{"arch": "vit", "model": "multi-label image tagger", "dataset": "photos of plants, animals and fungi (iNaturalist)", "train_examples": 77898, "image_size": 48, "crop_scale_min": 0.5, "horizontal_flip": true, "norm": "layernorm", "norm_position": "pre", "hidden_act": "swiglu", "mlp_ratio": 2, "head_dim": 48, "fused_qkv": true, "bias": "none", "qk_norm": true, "parallel_block": false, "dropout": 0.1, "inner_norm": false, "drop_path": 0.15, "patch_size": [4, 4], "conv_stem": false, "layers": 8, "width": 128, "positions": "rope", "pooling": "class_token", "register_tokens": 2, "num_labels": 75, "init": "kaiming_normal", "residual_init": "none", "optimizer": "adamw", "learning_rate": 0.0014, "beta1": 0.85, "beta2": 0.999, "eps": 1e-08, "max_grad_norm": 5.0, "gradient_noise": 0.1, "magnitude_pruning": 0.3, "max_steps": 14800, "batch_size": 512, "epochs": 97.3, "lr_schedule": "wsd", "decay_fraction": 0.3, "final_lr_fraction": 0.01, "warmup_steps": 290, "weight_decay": 0.2}
Rows from block 5, named by matrix and row number. Rows with one number belong to one neuron. Each number is 128 + 24 x the weight over its row's rms, rounded and kept within 0 to 255. All counts start at 0. Numbers have three digits each. After the name is the row's rms in percent of the matrix's.
# gate: MLP gate (model.blocks.5.mlp.gate.weight, 256x128), inputs 0-63
# fc1: MLP up (model.blocks.5.mlp.fc1.weight, 256x128), inputs 0-63
# fc2: MLP down (model.blocks.5.mlp.fc2.weight, 128x256, transposed), outputs 0-63
gate.42 104:122088065128128128142157129114128115128194150122128100164111154132128095128117127101111131128091152128109115087128109118116135077146115128131167198136145155128082128149130096093090128163150128
fc1.42 104:153135155161129139070118128157125090128120128125122147080135128110114128147120128161193123105136121083122108175128128120174121186123197108080101128127128165170149128149127158128128130127128148
fc2.42 112:128148108160102130128125078139125128160128174128175124110136150106128142128110136128148128122111128077113104128116113128128153105139087128120128136152111138128126115126128102151128128115133150
gate.43 100:128128130128150131128106124067128141140128128120087110115138127169135149129128101115128097128106151117128096171095078118124125154084152103137119087107128128063128128093180125128170128128109118
fc1.43 100:128121157150135152128128136128112128111128128058128166116131180100125153150128128128127128128128155109115128108128096164098111128165173128093094127128150159128115183128128079142128099128128123
fc2.43 101:071128138075119128131165109126105122130136128177151122078128135136085117132133128128085128063142128113128131150128081119128137133102128072128128111166097145157114128071123128110172139143082116
gate.44 104:184128150185117162141099118137128128118114128123174111128128128081128138113128128128126142128128106128183138136079128142106107091122128133136128130121135154072114159128132118128128174128169140
fc1.44 108:128145128120155209126140128106128173115114128109106128128132128128102092128191100128140111113126130145161122141128103128121139152103127128101164139128128075086130128115131101128128187128140128
fc2.44 104:128128077091095141128128128135102150139144098128128128168123140128114155167177178128104128154072148165072128137153128165161128135151160149139128146164128178092128128139116128128093142109122182
gate.45 116:128106141128128107128128127141113128120128140107078132098165140084138136128128084068162139147096128115155103128138128129114128114140121128166128128083171191101196192128128150146128137087128112
fc1.45 097:152126174125128126125166143128153084128154069133137128163128061104128084141113180104149064110128128125121128131168128128128128090136083144074128125145128089128116125137056085117126128113180128
fc2.45 101:118128128103093081115128125128106128131172128104117167128103128143128153121106121153128086112128138121178197118149128128121082169128148113086092166075134147128128116165149197128112128111128130
gate.46 102:124107123128128169137153167128128167128114128161151137159089131128165128128129080133096128146113143096128114117163104172118136153131107128128128150105153195128150115128126088128110148126071119
fc1.46 096:083124112124128114140128128137114139121148128106128152128128110128128159128088096088136098122109111080089128094139128148187128121128118187089168128128128120128128094128165128092116128157133090
fc2.46 104:108128082153134128128091128117145141117128157128156108148128170184108076146161141129139108093136128128191128122100128134167128121137128156128128128128156085128128128198135128128128128139128085
gate.47 097:096128090128124128128128128128128197128100128087141194088133162123128128109128128128198148122134192070071116128156122153090128128128155128148128128091180174128136097114128132103128128135125128
fc1.47 102:128093109114128135059100128161128125128128128128144128106142136166128122104128124114183128116128128128121145057144124128130162139131140169131163203160145128109128113108095128138135149103105128
fc2.47 101:179138118156135147128126128147107106128108128144128144098071190171152130128140120139157168128104114092128138128068166136126148138128150128128128163088098100136124079137151128128124128104111128
gate.48 104:114106128196122118165157129149128091083134163131115146128171104083128120147179125133119128182128174156128128143128159128190094133106149128128075110085096128128165128114119128128135147158164084
fc1.48 103:169060113113127134093072126113180101128148165128097102128128090139128121198085128100108147098128096154127156179111128178115156079150128146175129126145108128151128130143132091129126128116110128
fc2.48 097:128128128128144099151167159111083128128172125128186173128128149095133128128128141165131127139128066105128155120131088121126159115099128145131139128128124128162128110126128128094128185152128099
gate.50 101:095128148130128091128147144128077097074150128142128138128128128128129128142128108098067108157128176169128151137062139114128128137134140101120084128115125157128169153111154111084088130133077159
fc1.50 095:134161135133128128124128094082128115123108162166092128096143129157128109108078082128128128135128101128148123179171112092128140128128128128128128128143154173131128095130125100128149104078172128
fc2.50 094:121128128147087144122114128128128161144108128128117136094128128058085128155128119111151111128128177096119048128123082114136128128128128155128111142128138105128160131128090127155128110128139158
gate.51 088:113128125188128123085128092134128115137113111128122121128113161128125153102136090127186117160072128144128096128114124127167128128118128153115128162128121128119083120128128105129120151173128128
fc1.51 094:128117088124096149128112129124150128159128171140104071108128128099128128178128135158128140134130098128126092128089135130167093115145129086139164128128177091121109128128175184157128116142193077
fc2.51 093:149089148137128128128139128073128133128126107185128112143119128141156160099128090143128152146149134159141182128078158065142128121104128072128157128131128128123128124128180139135128128128188136
gate.52 102:128128121115084164102128077128120128157128159109119128179174096122155143133128172102128166137136078129128128172112128068165154128128141128128128176082085128128128128128128128128146124089128101
fc1.52 102:128097152166129122128128128083111102149160167153128128093120089182128128162128139144128128116132134057095119167128097134150137128096128125092128126130174131128128128152087168128152128103109164
fc2.52 102:109128099132152091128128151147136113109094128128128090124128128109099166142128131128125157133128133128136079128123128162106143128061128153130128128128189128136128075141095128106155126112153143
gate.53 104:170128128135128081181085068128122131128092136127128128107176128090128111141106128128128111128119128089103104149149112189128129128128099108105123096090058147106132155123126107108142128127091165
fc1.53 103:116121180102181145128102062075128128191064112128128128141113110137128128092067113128091128104128129115113128128163152196157128128128128134119128131146123128110141128139134147128128128128065123
fc2.53 107:132164128128122151128128183109093143134109141151110128161105124128148133097128155127063167104128120127142128183123128128170128155128163091155145078128128128182135123128130125111094068141080103
gate.54 094:091125128150132183134128118128132128128089085158128130168160115128204101168087144128128095128128128128109132077128135178128089097136170128174125170101129128128132143128143128079128125138154125
fc1.54 108:128119128128116156117106132064121128105128128128111087122091148157102128112161104123110128118133153162109112128082141185106168127117110153128157169128153175128129128116078110128111128103134106
fc2.54 106:120174189128105103150087139128128128144133128134154128110111128130148136130082155150132170128141133128141176129128158134128133079112151108128128105168122108105128070128109111128151117140128139
gate.55 101:129136128125126104143128116121128109105128154128115080128128065128171131128135114082066165184128117173147147083146140133128101093138127130150118151089128128132128128128124128128128104128150100
fc1.55 101:100140143128180057178094186128116128125111128156128081128118132128138128128128108128128118128128106128119168090128113092128128128101133171094118114128179128158156128156128128134152152128151128
fc2.55 104:116075128128127128128113103087116104099128169151145149128128128148128128117128128128128128101128128121157128147181072112128185082128149108168104128153142128128101171128128199128107128125103128
gate.57 095:131103112154128133105128122156128128128116128128128139132128128128139172144128119128128093143070154093128128153128080128128128131099149082131128162125128128142128128128086097128128119128128150
fc1.57 101:128180134128090124100147128139118108128137055102143191128128093109128113129144128128175128172118095075128127128131166128128085128128128109124071134125138139128128136128132071119136128097140099
fc2.57 098:128109141128146128128111128146128146128128136105141203128146128097100131154119139128184164156145114112048150094128128179124128138128148128147128133135124122143128069128137132147128151153149107
gate.58 102:178084151180128114173125117128125128136119090159137154154165115128078110128128115095125111128119095082114128128155158129095128128128128128128142108128128126108162128173152128128106128117158138
fc1.58 101:128109128114143114143150092070083127128128151107145155163147066101113128108133128128128084108143140162128128165131127128158128157097107128082128098119098131083152090123128157133190128138165128
fc2.58 101:189128118113128091128128099128154144128128160086142119103128128128128160131128128149154104086147097128124158142090130119164128108144128128128094131104114141128119101128158134154128139118115128
gate.62 098:169128128128109077167073106120115149128128112128128155077127123093128151148129122126175111151128123078131098128131109128109128211151131158128153128065150128133129128128118104134128128132089128
fc1.62 104:128147128128149125114096128083140112127157128122158154150123101128164117128170145152141128119127103142106071097130121135104100127128124182102128116150084128161171121136158129128094128136133129
fc2.62 098:160128124092117128117121139132128094097128121174134128062127128128144128156128113128128142128146128103128128109101128182157087165167094132092128128128141142137154103128128173126099128128134128
gate.63 106:126096130120128086128128078114133104109126129110128128128174128131115128159133186092162148089110151128117095159129109154084128141128132101118127128130128150103128073123128146128139139136128148
fc1.63 099:145128134124167128128103145128144150128128095136128135129128118154162128121164147114140147128132161134065075104128128130096127085118127088139107106168105146118156128126153094150128121128140085
fc2.63 099:128073143060114163124154111145150142128128128129128128068154128100092165135128105128152123145128136132140138128145126099128141128122105197173128128179128128112128085128086130128121103214128128
gate.64 105:152128157132102128140195128147113147116132146136123128128159128128153131107165171128135128128133146115066125128128128128180128169167128154116128109107128128106164128194128128055124154121128162
fc1.64 103:114128140128128169128137109120100128148128128080128099164182105166128125163128128110128119128128076146141128128143082154116128150156146085128099118127146128128161125129128148128162145128179130
fc2.64 108:138126118084128123113094119128150143117162174128188151120129128160089131142103128128128117077128138056174126123167128130128140123153123134128134103084125136128128129109133128119128128105094179
gate.65 106:096154128128130167101175107128134125128135184133125150161146134125116202128110108101128197126075128156161128129084128164121172109130117128070134122103159123128128128168109128081093123095128131
fc1.65 108:128182128104131098158090155111101124128146128119112128128102105128141079098139128128098128116128127128136128116128170134088117153087146079175128109128100160134145109112128128174163120135183069
fc2.65 100:157142165128138128128157128145078140171121123066095149128128128128129128139081130130128092169109108128128097128128175112099127132122128126167071106094089164089128128137128143128177137128128134
gate.66 104:118126128093110128147128138125128128095107128128059104095128103113128141165130113126078128141103128128122138141152092116125112128128107143113128164102174149132104177090128128146125128135128128
fc1.66 108:126151124128092128132126135080141105102185128157128158153128160128109168102110110123095113128076102088159126128104184125108128168108105140058128127128188128128119155100130127139148129152161159
fc2.66 104:145134107182144106124128149066128172152150125128128091146151128174128170101175121155081112093124128116126128160157128090129128146128128128128084106137110128116107139093195096128079149147117140
gate.67 109:128133158129138146154060128107128101167128132133128128128126153130104093131179128128128128165104136136165158128074128118127128128096144139179115128128075182134135128191109117128092128163128117
fc1.67 107:135139128097102133101145128119128119132128120147165128153128128128181153094176086109128207155163128128127160128138175128128140151128119079115128126126089100120163080106146111132157128146134085
fc2.67 113:140128128149155134147128128128128128115140128128108128128103139128163096128115128128122163123128137116092128154056119128128150156128126203135158103078151160108094129128110131116128091170114115
gate.68 103:137128128101128118128128073120136158128183133119172115128128121118142167114128103145155144136077190136108166078128126128147163135128150131135128142128128141137137128107057128107135155138128128
fc1.68 104:128128140115092066128118091135176109169128128133080128125174112172119131098077128128128130128098132107128128099189127128128128157130124087152070141135142138126145128150169092112128128099111163
fc2.68 108:096128157128121128128147159128191169130160128072136157105115099128120167128128128128128163171128128122085128128172125134186118102068109146128136128128128128082128062147125128124128101128128107
gate.70 099:128140163137132131173162128119128111149162078128103128128138147128128150125144150105128130157106099128107155127118069107125153095135142095144128112087106115128103128128128096134128135106111184
fc1.70 096:128121177090096160146128151128128119128147167141092138128082128117110166102128128128128096173109146128201121128161141115166181168121114128164090116171140128133157182160110080162137128100128128
fc2.70 102:125132129117128128115152111128167128120181130138120179152132129139128146126127136131095128131092165111176149111128128128116128128140107128173128107169128155108128154163128086148128129128098131
gate.72 096:128168125156139114128128065117134138128128163140112128160128128126097128128128128128083123161128128136128100114125133128146137199145128137114051106128129144112134143128111128128128165181095203
fc1.72 098:128137128128128128128103154128162128126128145126055193125107138088131128128126128140125165127128128128128075127121143168089132171098137115147128130186154098128118113127128128113117137152139117
fc2.72 099:142140128070124128128128114152096128140188117128102128084113112147128153149128128128143128157120142135180128089128150154151080128128133135126130119174128108086077065145107108076117101186168128
gate.73 099:138128128128146129109128146140128128165132126111095134106128128106150108146109189114128124128128099166128053133156115122153125128128101131177137128128137146102148128165128128062094080122094128
fc1.73 101:128104128176128096104188128128133128117107128109144139153123128158102128128088115128100126128128128148128142144065098148090104149132157172108128128108126108149128144099060138177128092104138120
fc2.73 102:086115128151128091116124128128107098150128060128093128118128122163082081128128181128128190105135094173161128139133174128125130128128129103132128194131128148137128128153140141128147128128152154
gate.74 102:082090128102135128112083131208120128128156128146128164141136074093118121095156119105128140147128163099054128128145139128113128177102083105061128150122117162087169128086094133144141128147154131
fc1.74 099:134128128128128137109116156164101158103150119146076128053123111122128134128110128132092133146128128128147169116128131128128128138102128128092098123119128142148128128088139120103105052128128145
fc2.74 102:195143128154130128123128128115128120144133192093109128142128128132120126166119128128098094124128109151120128144125142146127144188114096145108117101126128081128089128128188128172104128128128111
gate.75 104:149087139131128098173128128146128128136153098128106128081089129123153145113128172128109148120136153103058128128128115135084128148155091128090152151128112128128147135128180115081128094123128120
fc1.75 101:128141135145128128169128064129134153094130148132113128103129102090128133128125125128133155084122173138148139110128128141171128148161147135084128118128099128165109128152126113116095109128128110
fc2.75 098:128128164132166081124157158128128133140106128134092128090068128100176145139128161128058167204157128106119128169128130145121148178079128128115161135117125128137133128159079128118099112143110116
gate.77 108:168103128128128145146110117147135165109122168098128157149137128128128126162128128102128190103126128128128116128128135135143148128138117119128156118106128140142128115128128119096157124190119131
fc1.77 107:118085072152159119128128128117140143159070146142118128138102106143113092076128090120155122168124126128105123133128110138120128076119127128128172128092128121141100137164124110129117128128128178
fc2.77 110:110075139182145128145099101138135069115128131129109128127116129109081106127177188127108158128128150128140149126128122128128102163128163128156160128096122137116108109145156128165073106174150075
gate.80 096:091128113162148108128175147142150128128128128128190165128159110119089132110115120128132117128128128128115134128128140128104128116128137130067113134128128155160128128128115128113142128111133147
fc1.80 100:175128128091163128132149128128128134128128128081146141147128154128186191094149128121128128160123128128128128128183092121128157128128068132094128125128111187128128128080128128128128128059128128
fc2.80 108:128128128126127141128128128119138128140128128113128057130132128100125128088122129128128128127145078128111145125128150128149128140087128141163163128128118177102093081096178149150145128152108128
gate.82 106:128110166128152100124092128155120144158154180128135117132128157121119128128142105073126128128128158092117155122135111090150181105128117125125143140092110137125136128185101081078128126100091112
fc1.82 100:140128141128155128113151128122128109144095183128128128114131128128128153128128082154128129187149149123128128109138128126156109128151128146120128109148144155112140128163078128128128060128123091
fc2.82 107:120121126107128128128114128128103076128183136128124134148124127168126093135128128154137071128142098128107173128104128105152113170093170128128117128147126084101128098138128167135178133128128134
gate.83 091:083128125109130101114135128137116120170107128132128128125128150119128128125128134128138191128103128128089128128209128128135128193128128128121124077088103153095132106128180161087128141128126128
fc1.83 107:147138128128063172089129128132156128155128128111128146100146128120156105131079128123135117128133144128158163144128098082120140093070135128115157163158114108141138123152128090127140128123128127
fc2.83 103:138158125128167121107191147128163145128151134128128130128128082128128177165128133128128112128128126128128144150143172136087150128094128112128128157096128103128128154139080099098046151128117086
gate.84 099:148196128128157179152130128128150132139186144128096128128083116090128161109128120074137166100128127125128123117128128127143140128128133128128128160128128128189145121138128138128128128119128126
fc1.84 109:079128128125141140136071096117123168135135122128086150128128125124102128069128128128094089168128128128114099128136128146128128148128152103128131107128158120169143128134110092120205126128128161
fc2.84 114:130098175092101076128138137163128138128128128128122128159189128124159097128128132133127128141125070162140143118122128128106128139151128130101181174128128128132076183128111121099128114154128097
gate.85 099:085079128123129137136185073129129073166145128153128128091147091088131128104147128128113156131112128161128196104103128131164151140114128128095125093145134169128090134121098097128117090125128128
fc1.85 104:128118118080097195129112118148153151132131109128099140128151132138157146119132152128128122134128121128110128167128053145118125136110174128115128128085128099109127120128094159128128146074137114
fc2.85 100:128169098141140127128128106128128146128150128103128138128128115198150149097106128109146104128119128154076139111155164128121155080163147070128155139128102128132076103128100132128091128157128128
gate.88 098:132128166129110173107128117128128128154130135157097098149133088128141128128128129057128128135068147088128154121128170142129121145128175128128137136112119128128154119137141106128128139140150117
fc1.88 109:116128126106072146136162154111128123179104157128128156115147151128128107119128128120125121109103170128140098128153065085134168124119120121132115128110128144157077098150108147152092168103140152
fc2.88 106:088128072163115128127128108109157124128137134124128135102112169154077092154097135125120128156108153128121100119182128128157105152125128152168080145128128141128118085128064117158142147122128068
gate.89 103:182116132152128141128128107146120175104106128128141079106172141144116129111128101128135118128122140142128105143118160167104112142084128128128128096098141131128128152135153097092104116185162128
fc1.89 102:128138150128170128125155111142119187128182137128107143128128128124133112137125128128164111128128128135089158135128128128128102123094128001164172128134128104109128101128128128085099090141126067
fc2.89 113:128158065128148117121128130128160128115137120128122105161171086156173100142171138141121103131140128128128178128136118145123164146201110143128185128183128131128081153128128128128126116160112079
gate.91 095:177176176194128118128129144130060110128114146156134128128134142129097123096178123128129117070150052097128155095115138128128139128148128144128128120088114194145123148095122128106148093128128128
fc1.91 102:128121061147128161153088128120128145143101081139128128128150063101090177130163118147101124083127134128130138152115152153123128115144142115162176099128168143089088152128139126153135128128157189
fc2.91 098:143128139122128128124126099152128114128128121145150125067161128166123139127169128128109093128141128132158149169128092128112136052152128128161160135147122134128113120128120128110107128128146110
gate.92 099:128128128101117143094100134159128135133139114086146119128128128111145147115127128128123128138092128128148134100082143158133155140150157103128114132113170182117128125176136087136129128128170128
fc1.92 095:098128136115157110157128073088138103133119151128177146128128128172137108128128127128128095148128091128192110122128123128124151121128128113128104090128128078063128130161149114128138165128094145
fc2.92 099:128128125128118161139144128160144128073129085129050088128128128128131159128128128140113139149145145157046165147128147093128131127097113131122169065128116120131098128128134134131174177115097157
gate.93 098:127128159194111128128128115124114184153124114097128110078139123119082082104128128128168128133128128131084128128179095124155109103131104115097136128128067083098157128135123125091088128152111128
fc1.93 105:121126107128187092128128112154126136128128128117128123128128147137128109123159134149111121128128093127135130122117161147053191100128092128130139128128128128128088128126170162146111085128093141
fc2.93 096:108128095128076161128108153128128082128151146148140128160083147103102128179124093097085175107109105185142128138134128118128128161132136128128128128139153091138114118148128124128154128136169128
gate.94 095:128095128128117128128128085160136123119100128128128128111163156098193128100151118128138142128128085136125072154094128127128176147180128126098128128083159115143123138149113130128116198113132142
fc1.94 102:128114130154132103116128121128128090128128084096153128156200202124152128155110147115193163122128128128082119102128128129128142127125144128149122093119096128128073128128085128147107150151132128
fc2.94 096:137133154128115106097077133128128131128108161128176128145128159089138128083129110125160099128128162128113104128128196182128128144147098083124121128128129136128128124128194128132106128128147160
gate.95 098:079104097103118150150109114128121150158172099128133104128128134133130148128130105128103128113100131128104125128128103159128128155110170128127114136128128128128117128070171159128139128127125142
fc1.95 105:128125091128195128134128124140145118154128158101070139131117128096142108122106159121170088148128128128167118144150124128144115147135112079141128080094147109148128088095144116164131092139126128
fc2.95 103:171128171175112130143128125098100138128099134156140128128140169128166148072128128128144090153128164122094128112109078128135129138136128160161176160156131111136098108131128128128146128095108153
gate.96 095:178128099152153198111167163149128128128155092147128127128128128116128126146065110128120131128122101106128098128094160096128161137128148128121128146118134152121129115189128128142117128090128128
fc1.96 099:119113083127155155152128151171111128128128071146128128181158119128128128128128139128128128098141093134119128128079139110128175106101126094088124128142083128144124124110171119123128128128151140
fc2.96 101:133148128128128128128122121126181128125128128117128129049123111121079128154089128102155125128128089193100128128204036146111131128128117137102128122128105162128128128106137122123154125097128093
gate.97 091:128128153128085136122165134156143112120156129151111049135136138113146161128131111128128175154124128128159128128128128128061128159128137116141128128110087127070110128113128140152131099128124113
fc1.97 091:088128120128157162095103138136128128176115128128070151128108128128144130128102118128128128128128131128128128086128128151128108119171135108127084147128153113076128091128127104132159140128104133
fc2.97 087:208150128128167124065128128128129128128124121074132116134134169120094131128102128128128128128128128132128116130092164118094062128128128128143110128128085189124207155104167124124128135128128129
gate.100 105:145128151091063124149128128136156134119126148128128159153128069128107178157128128128128128108128128128183110152128138099100115130128128118128128158137110128130113110154116118128124176135178153
fc1.100 110:177128128128128154175128114128128128143161105111128147128151093085128169128128123143128128128128127128101128128128128143116128148128128070128128145170127128143103085094158169078102142091154118
fc2.100 103:145155104128146092128126098128128135162128128128128128153106146173125128114129128068128051112113128125101113128119164079102128128128158099128066133128165122123128157124174122119174138183128160
gate.101 094:141146128115085128155126128125128128128150164105131128128128113128151128128128128068150119124148153128128109098157126099147108153116137113128174110128132128128187154174128128109110128128128124
fc1.101 098:128131120121128082128128129128128128128130128128140128155088128116123149175122074156118123073127108128111183152128116128143108128128099128022128128135122128149090128156125110151128128109160128
fc2.101 101:124091122145128175128122128153128106105128152144151163128129153128124128096128128094155184128142152170128128072131128159128096139114190074094129128128095066148153154157135128126090187128180109
gate.104 100:200073128128128106104128128155128128104109128128099120128131128120142110128100130107115138128145110082128114126128148143128137138127147123086128105150113134126130128122182128129159100131155099
fc1.104 099:120128136099128151128157136138136128088093138146048135128153154117128128147136128107145119165102128127100154150170128123128118204193128121158183128128139122115131128128128128128113087128095128
fc2.104 090:125113128128155118128104128129128128101173128128172128128128128138128128152127133128084128128128142128118110111173120128121128158159135153085128108152163175122139185155087128128109127108128128
gate.105 103:120128130196128128114128128198155144101116147134123128117191165093133100128128128128102138149119128128128074166108086078128137145145121122128128128091128115084091128123116128128113161111104143
fc1.105 100:128128185132134128170104128162129140137113144105130128082163115148096128128128171128110102128168123155118128189148100095145128166140129128114128107083128135132108128128140121107128139128128150
fc2.105 094:160143142128088115128084116108112128088134128081152131128128134094107143128128146173128128078122128136144128128128128128122128112128140097128128128152139106178081128106139173183128125132149166
gate.107 106:106128128173151127142181121114128128140128158161077108092157098088129134100128128120119167130087129173155123130122133066103128128128128097195145098075160130142133128147040143121121128128128128
fc1.107 101:137092122128128076125127107130128165128148128147139153128105101128081140128122119113138092145134077068078063111128128128107163128123177125128128158139128164102144141094112128163132128170131137
fc2.107 089:128128158128128128128117093088128094128198128159103138137167129128110132103148128122158096080118128101128098115128128128115128103128104133098117125128150128115191128128127128128124097155141133
gate.108 098:071057153122128119096152169128128065135128146068128147133124131093114148139146128128138128167128160115128107117128153103109088130107094186150091132128150128127117128128164127128128114131099080
fc1.108 102:128119106167109128189128171098147080128117076143155129128145110166122128150108125091114103128123081128128124102103105128128075128058118130102135155146129172128146128104118135094169106133128145
fc2.108 105:128128101151128120128128127104125131151101128128128077128128153128107123128091126128112103110142128138152128128128128092079124138162083191114131134107160141109147132142128134197142209128128128
gate.109 102:128053128106128144158128128128128128128136106128128162132128128128128112169128164128128128138128128074150110128113156076128152161164110116083128128141167146112118128131124122154093128190140184
fc1.109 098:129128136101122119128167128183128164128132128093150130175128128141128052158115142134131151128158128140128118191128120177145077128128142093139120068095077113128128138104128128128100112128098128
fc2.109 104:111128128098139151138099128123128128128131128128143153116147127132126128128140220145117112128103128165128128102149122128114104143148173127079128128084128128155070128127127124143114153107128128
gate.110 101:128128098141107112144161109154139128151102097128155112114128128091129077143107066128128158102073211078081120102126125128145126112126152128128107102128128186118164128125126116128128117136126128
fc1.110 103:144138161105128144128128081123159175128128155128128128196128093138153075111128117131094128132128128128150150065190126156149142128130128126112096098173128109083115133181099128128128137131097127
fc2.110 107:112135142128114142110144137128138128154128128144096079160128134151128108104136165128128133150108167160109093128111115127128128139074147163165081148112165108104128128165128128158152177142128113
gate.111 095:128128112128128128187128156171136130128132126112128135109113143128107079133128138106125128100128152125128150128161128128128123128117160128157113085132109179128128147128135098062125128128112140
fc1.111 100:119152145103144143147128081089087128106180128128140177132107102128116137128128128113128135128145128128128167093136155137128108113102090128122128138128128087162139149144118117124135128128102119
fc2.111 103:128128135128128144128156128117128185128145138110162128141103157149117155141155128133121128176101116126128076134156134146080128101155071128168128102102174072111177151128142079168128109104128139
gate.112 093:128128128144125062085176113161154079165111109113128161093145149128127128128102128105128114134128156180157128136128126176165139137153128128154128166069128170126128150141128128128151132086115174
fc1.112 098:127128089128148114127128131142117111112163093102128104117163128123128093128085118137108143141095187169127115116128128128128176171125193143140115067115128148129141107128125101128103128121173181
fc2.112 106:128144101128128137163102157128120128128109128096123128114128145107163091159102118146109090096151117156148120126182120128148128121135128128121149118112120156141124113119141133128122098128139128
gate.113 111:128119116128157128128128118129127152128138172099128147128135096090161087128128130085132118152114128128149108149128104116108166135156128148128078166057128128094137128128128128080127090160093128
fc1.113 102:128094156147119094099160080128123128125103128155114101129090128128141161092128190128128155124128128128124119152170153112167135117128183141130093134123138100124167128139130116128180114135103109
fc2.113 098:132110161177132135138115127099141128128128143162140128134131126109143114151073119130128106142140142117128128180128110159113134139128139133149096128089095128128139122124132128170139128128101126
gate.114 086:126128093128119128128128131181128154169209176131142128158128128146128128111124122128115164128105138128127132123087128140128128106112147130128134130103106134119152128135128128128114128107099128
fc1.114 095:174128147128116136130121113130140098146094114104128128119162147104128095128128145107128154099147132128148128128128128111110144154128135077154128183128101111108128146163185128127128110112168089
fc2.114 097:114163102092128138129211128119128144128128136128128094168126081125160128093116114109128128128144128167158120151113121136128128128103080115128105127128140128128168128128102125164201103128094089
gate.115 102:128128168116113128128150127128092113089128117128128128103151140128128128128128128079145168154146128128128120151102108128180082090128058163102132128128119128103162128160063130113096191128128103
fc1.115 101:149124187128136143166095165095116069090172128151122102102128128140087128128128119128128144128136128128194128073121128128128083171165125125128088137150093089084089128128068091128128148074128128
fc2.115 102:102128197126127093152076122124128118118128124081109134128128128134060150085161128150115088128106128107120118128146094155128150182125144128128128156139136171139060133128175128142128112128146155
gate.116 100:116127128113128128128163110128144092181117128120128128112172076113112116164107144083170129109147101093128139112136161128128110109119127104131125163113134128135178128118094156102116121128146120
fc1.116 097:189077128128128128072128101174063132128128128090161158128152128128117132177128128168126128072128128108152128089112105128133128163128128128146166178151113108128106078094128156123128091133143128
fc2.116 098:128128128138128115164128176104115128122155103182132138128129143117163146156128128089096102128128143165111123143128127131128146136144108128128111128128128134128053125128137110173128128131175075
gate.118 095:153128118113124148149161086128179138136127137161136128128124099094129108134109130155128104139148130128128098128132153067105128136137135109094170134117128135177104088171089111128152094105145128
fc1.118 090:128138114078122137125185127128159128142128128183128068128068115140162100144091167132128131128128155169126128139128096128128128088138130128128163128124104091133128141128130194128158097105128079
fc2.118 092:128177128144131134128128142128112128178128128128128132128128128133146128128118128131078126173107098168105119174128157128142115119082120093186132121123110123155129084128173120114134154128107138
gate.119 092:117128128128083128128173137087128095171128106154112122128130167128128143132163144119154166131103177162101128138171122128128115096154128190114152102142128106128079162165128128086113090128117078
fc1.119 100:170112128108099159136128114090128157117174098128116128119120099124128103103088118128150149128131128126128155146171070140098128128099147128131103128153155128135128097152097161153102130128128133
fc2.119 097:128128154128128128128115137130128128128173198134128190079119105165139137108143169128137118128147128128161128116142107124134165106161133104156108122120121122137121089116128130128108150128114160
gate.120 099:128128128128128132079124130128128128123108130127128128183131126128157128128128154100128119184128099099084128156156092128164145126128138077124128114115123164091136128128163138133167132128108128
fc1.120 110:142128128126175114150097128107085094115169107128128118128112137143148128099144136126093119128128128160083108124143124096130106128128083125128128100145132156166128097128123128131128128128135130
fc2.120 113:128150174128128128122157117128170128118060119086140122101123105094133128128128113096176143176156128128128128128166141160131128102128128074128118117109128133125124078135128133132150109093164147
gate.122 093:079095128128113071128110126142127101128143193100168159181141128097173128146128128164063128123128134128083128151128134162128183128128128144110150128106143097121142097115128088108104139159159159
fc1.122 103:172128161130160090143128128159128136156098143144123128150142128123128128152128128136128080085128138128106097129123072138128128128154108070138187074112125128161132102128045166142070136157128155
fc2.122 097:128128130128105075103128128118068107128130120159128125144105113118160173140107123103119128123128158136120138115162100112128128128089128191128128174128182128128104128158106125159128140128141125
gate.123 100:112073114148204146128086128128120123128128085128128162127124149095096210129131114093108128157128101118171152105092128088098128128126098114128082128113128164067128156202102135129095128140077129
fc1.123 096:125135128155128134128128100170128128177128153128140104128107098161118110128165148128184139128125128128130120092147128149128096116128126128092178163128110128172116128120128165111123128128128128
fc2.123 093:128068128056120142128084106121128107069096128102091139128121117090126128134129052093128150128128128100180112128128116118128087089128142157128128128114128128159129120107094128128098149128111128
gate.125 095:128128142112104168153128128150144117105128081128174128154187130128128132133133139128155128128128135128118115110128107183150116106144131128128128128125128128128116188128102101128103152112128092
fc1.125 106:135146170099128086159103106107090139176147128138120128128127129189128128086111128121117108117129067118128121159128120128078151128128084128085154147129087110117159110133117112154125128121144128
fc2.125 103:116128153141107143070128128128128150128111150150123115108120120111140128128118128095165138158128150158098151113136075133128130147121125128111136098123128178156135091131099128128182052089128119
gate.126 111:116091140124088142156128149157093102104128128126126107131148128128170144144151141116088143144128124128128102156114074149113176128142139105081154123092126161056117192116128084101115150128103168
fc1.126 100:136137172087128128105128128090128130180128158128126128124128138160128126190122121115128134139111128167128140133119127095128135138127097128131128086126110128184114126113112128128128128102089128
fc2.126 099:113102111166191128123172128116128128128112171103096149128172121128164098167128123128131128112128128128128123128059124131138128128094144114134090145128131128144141128134117128161171099152080128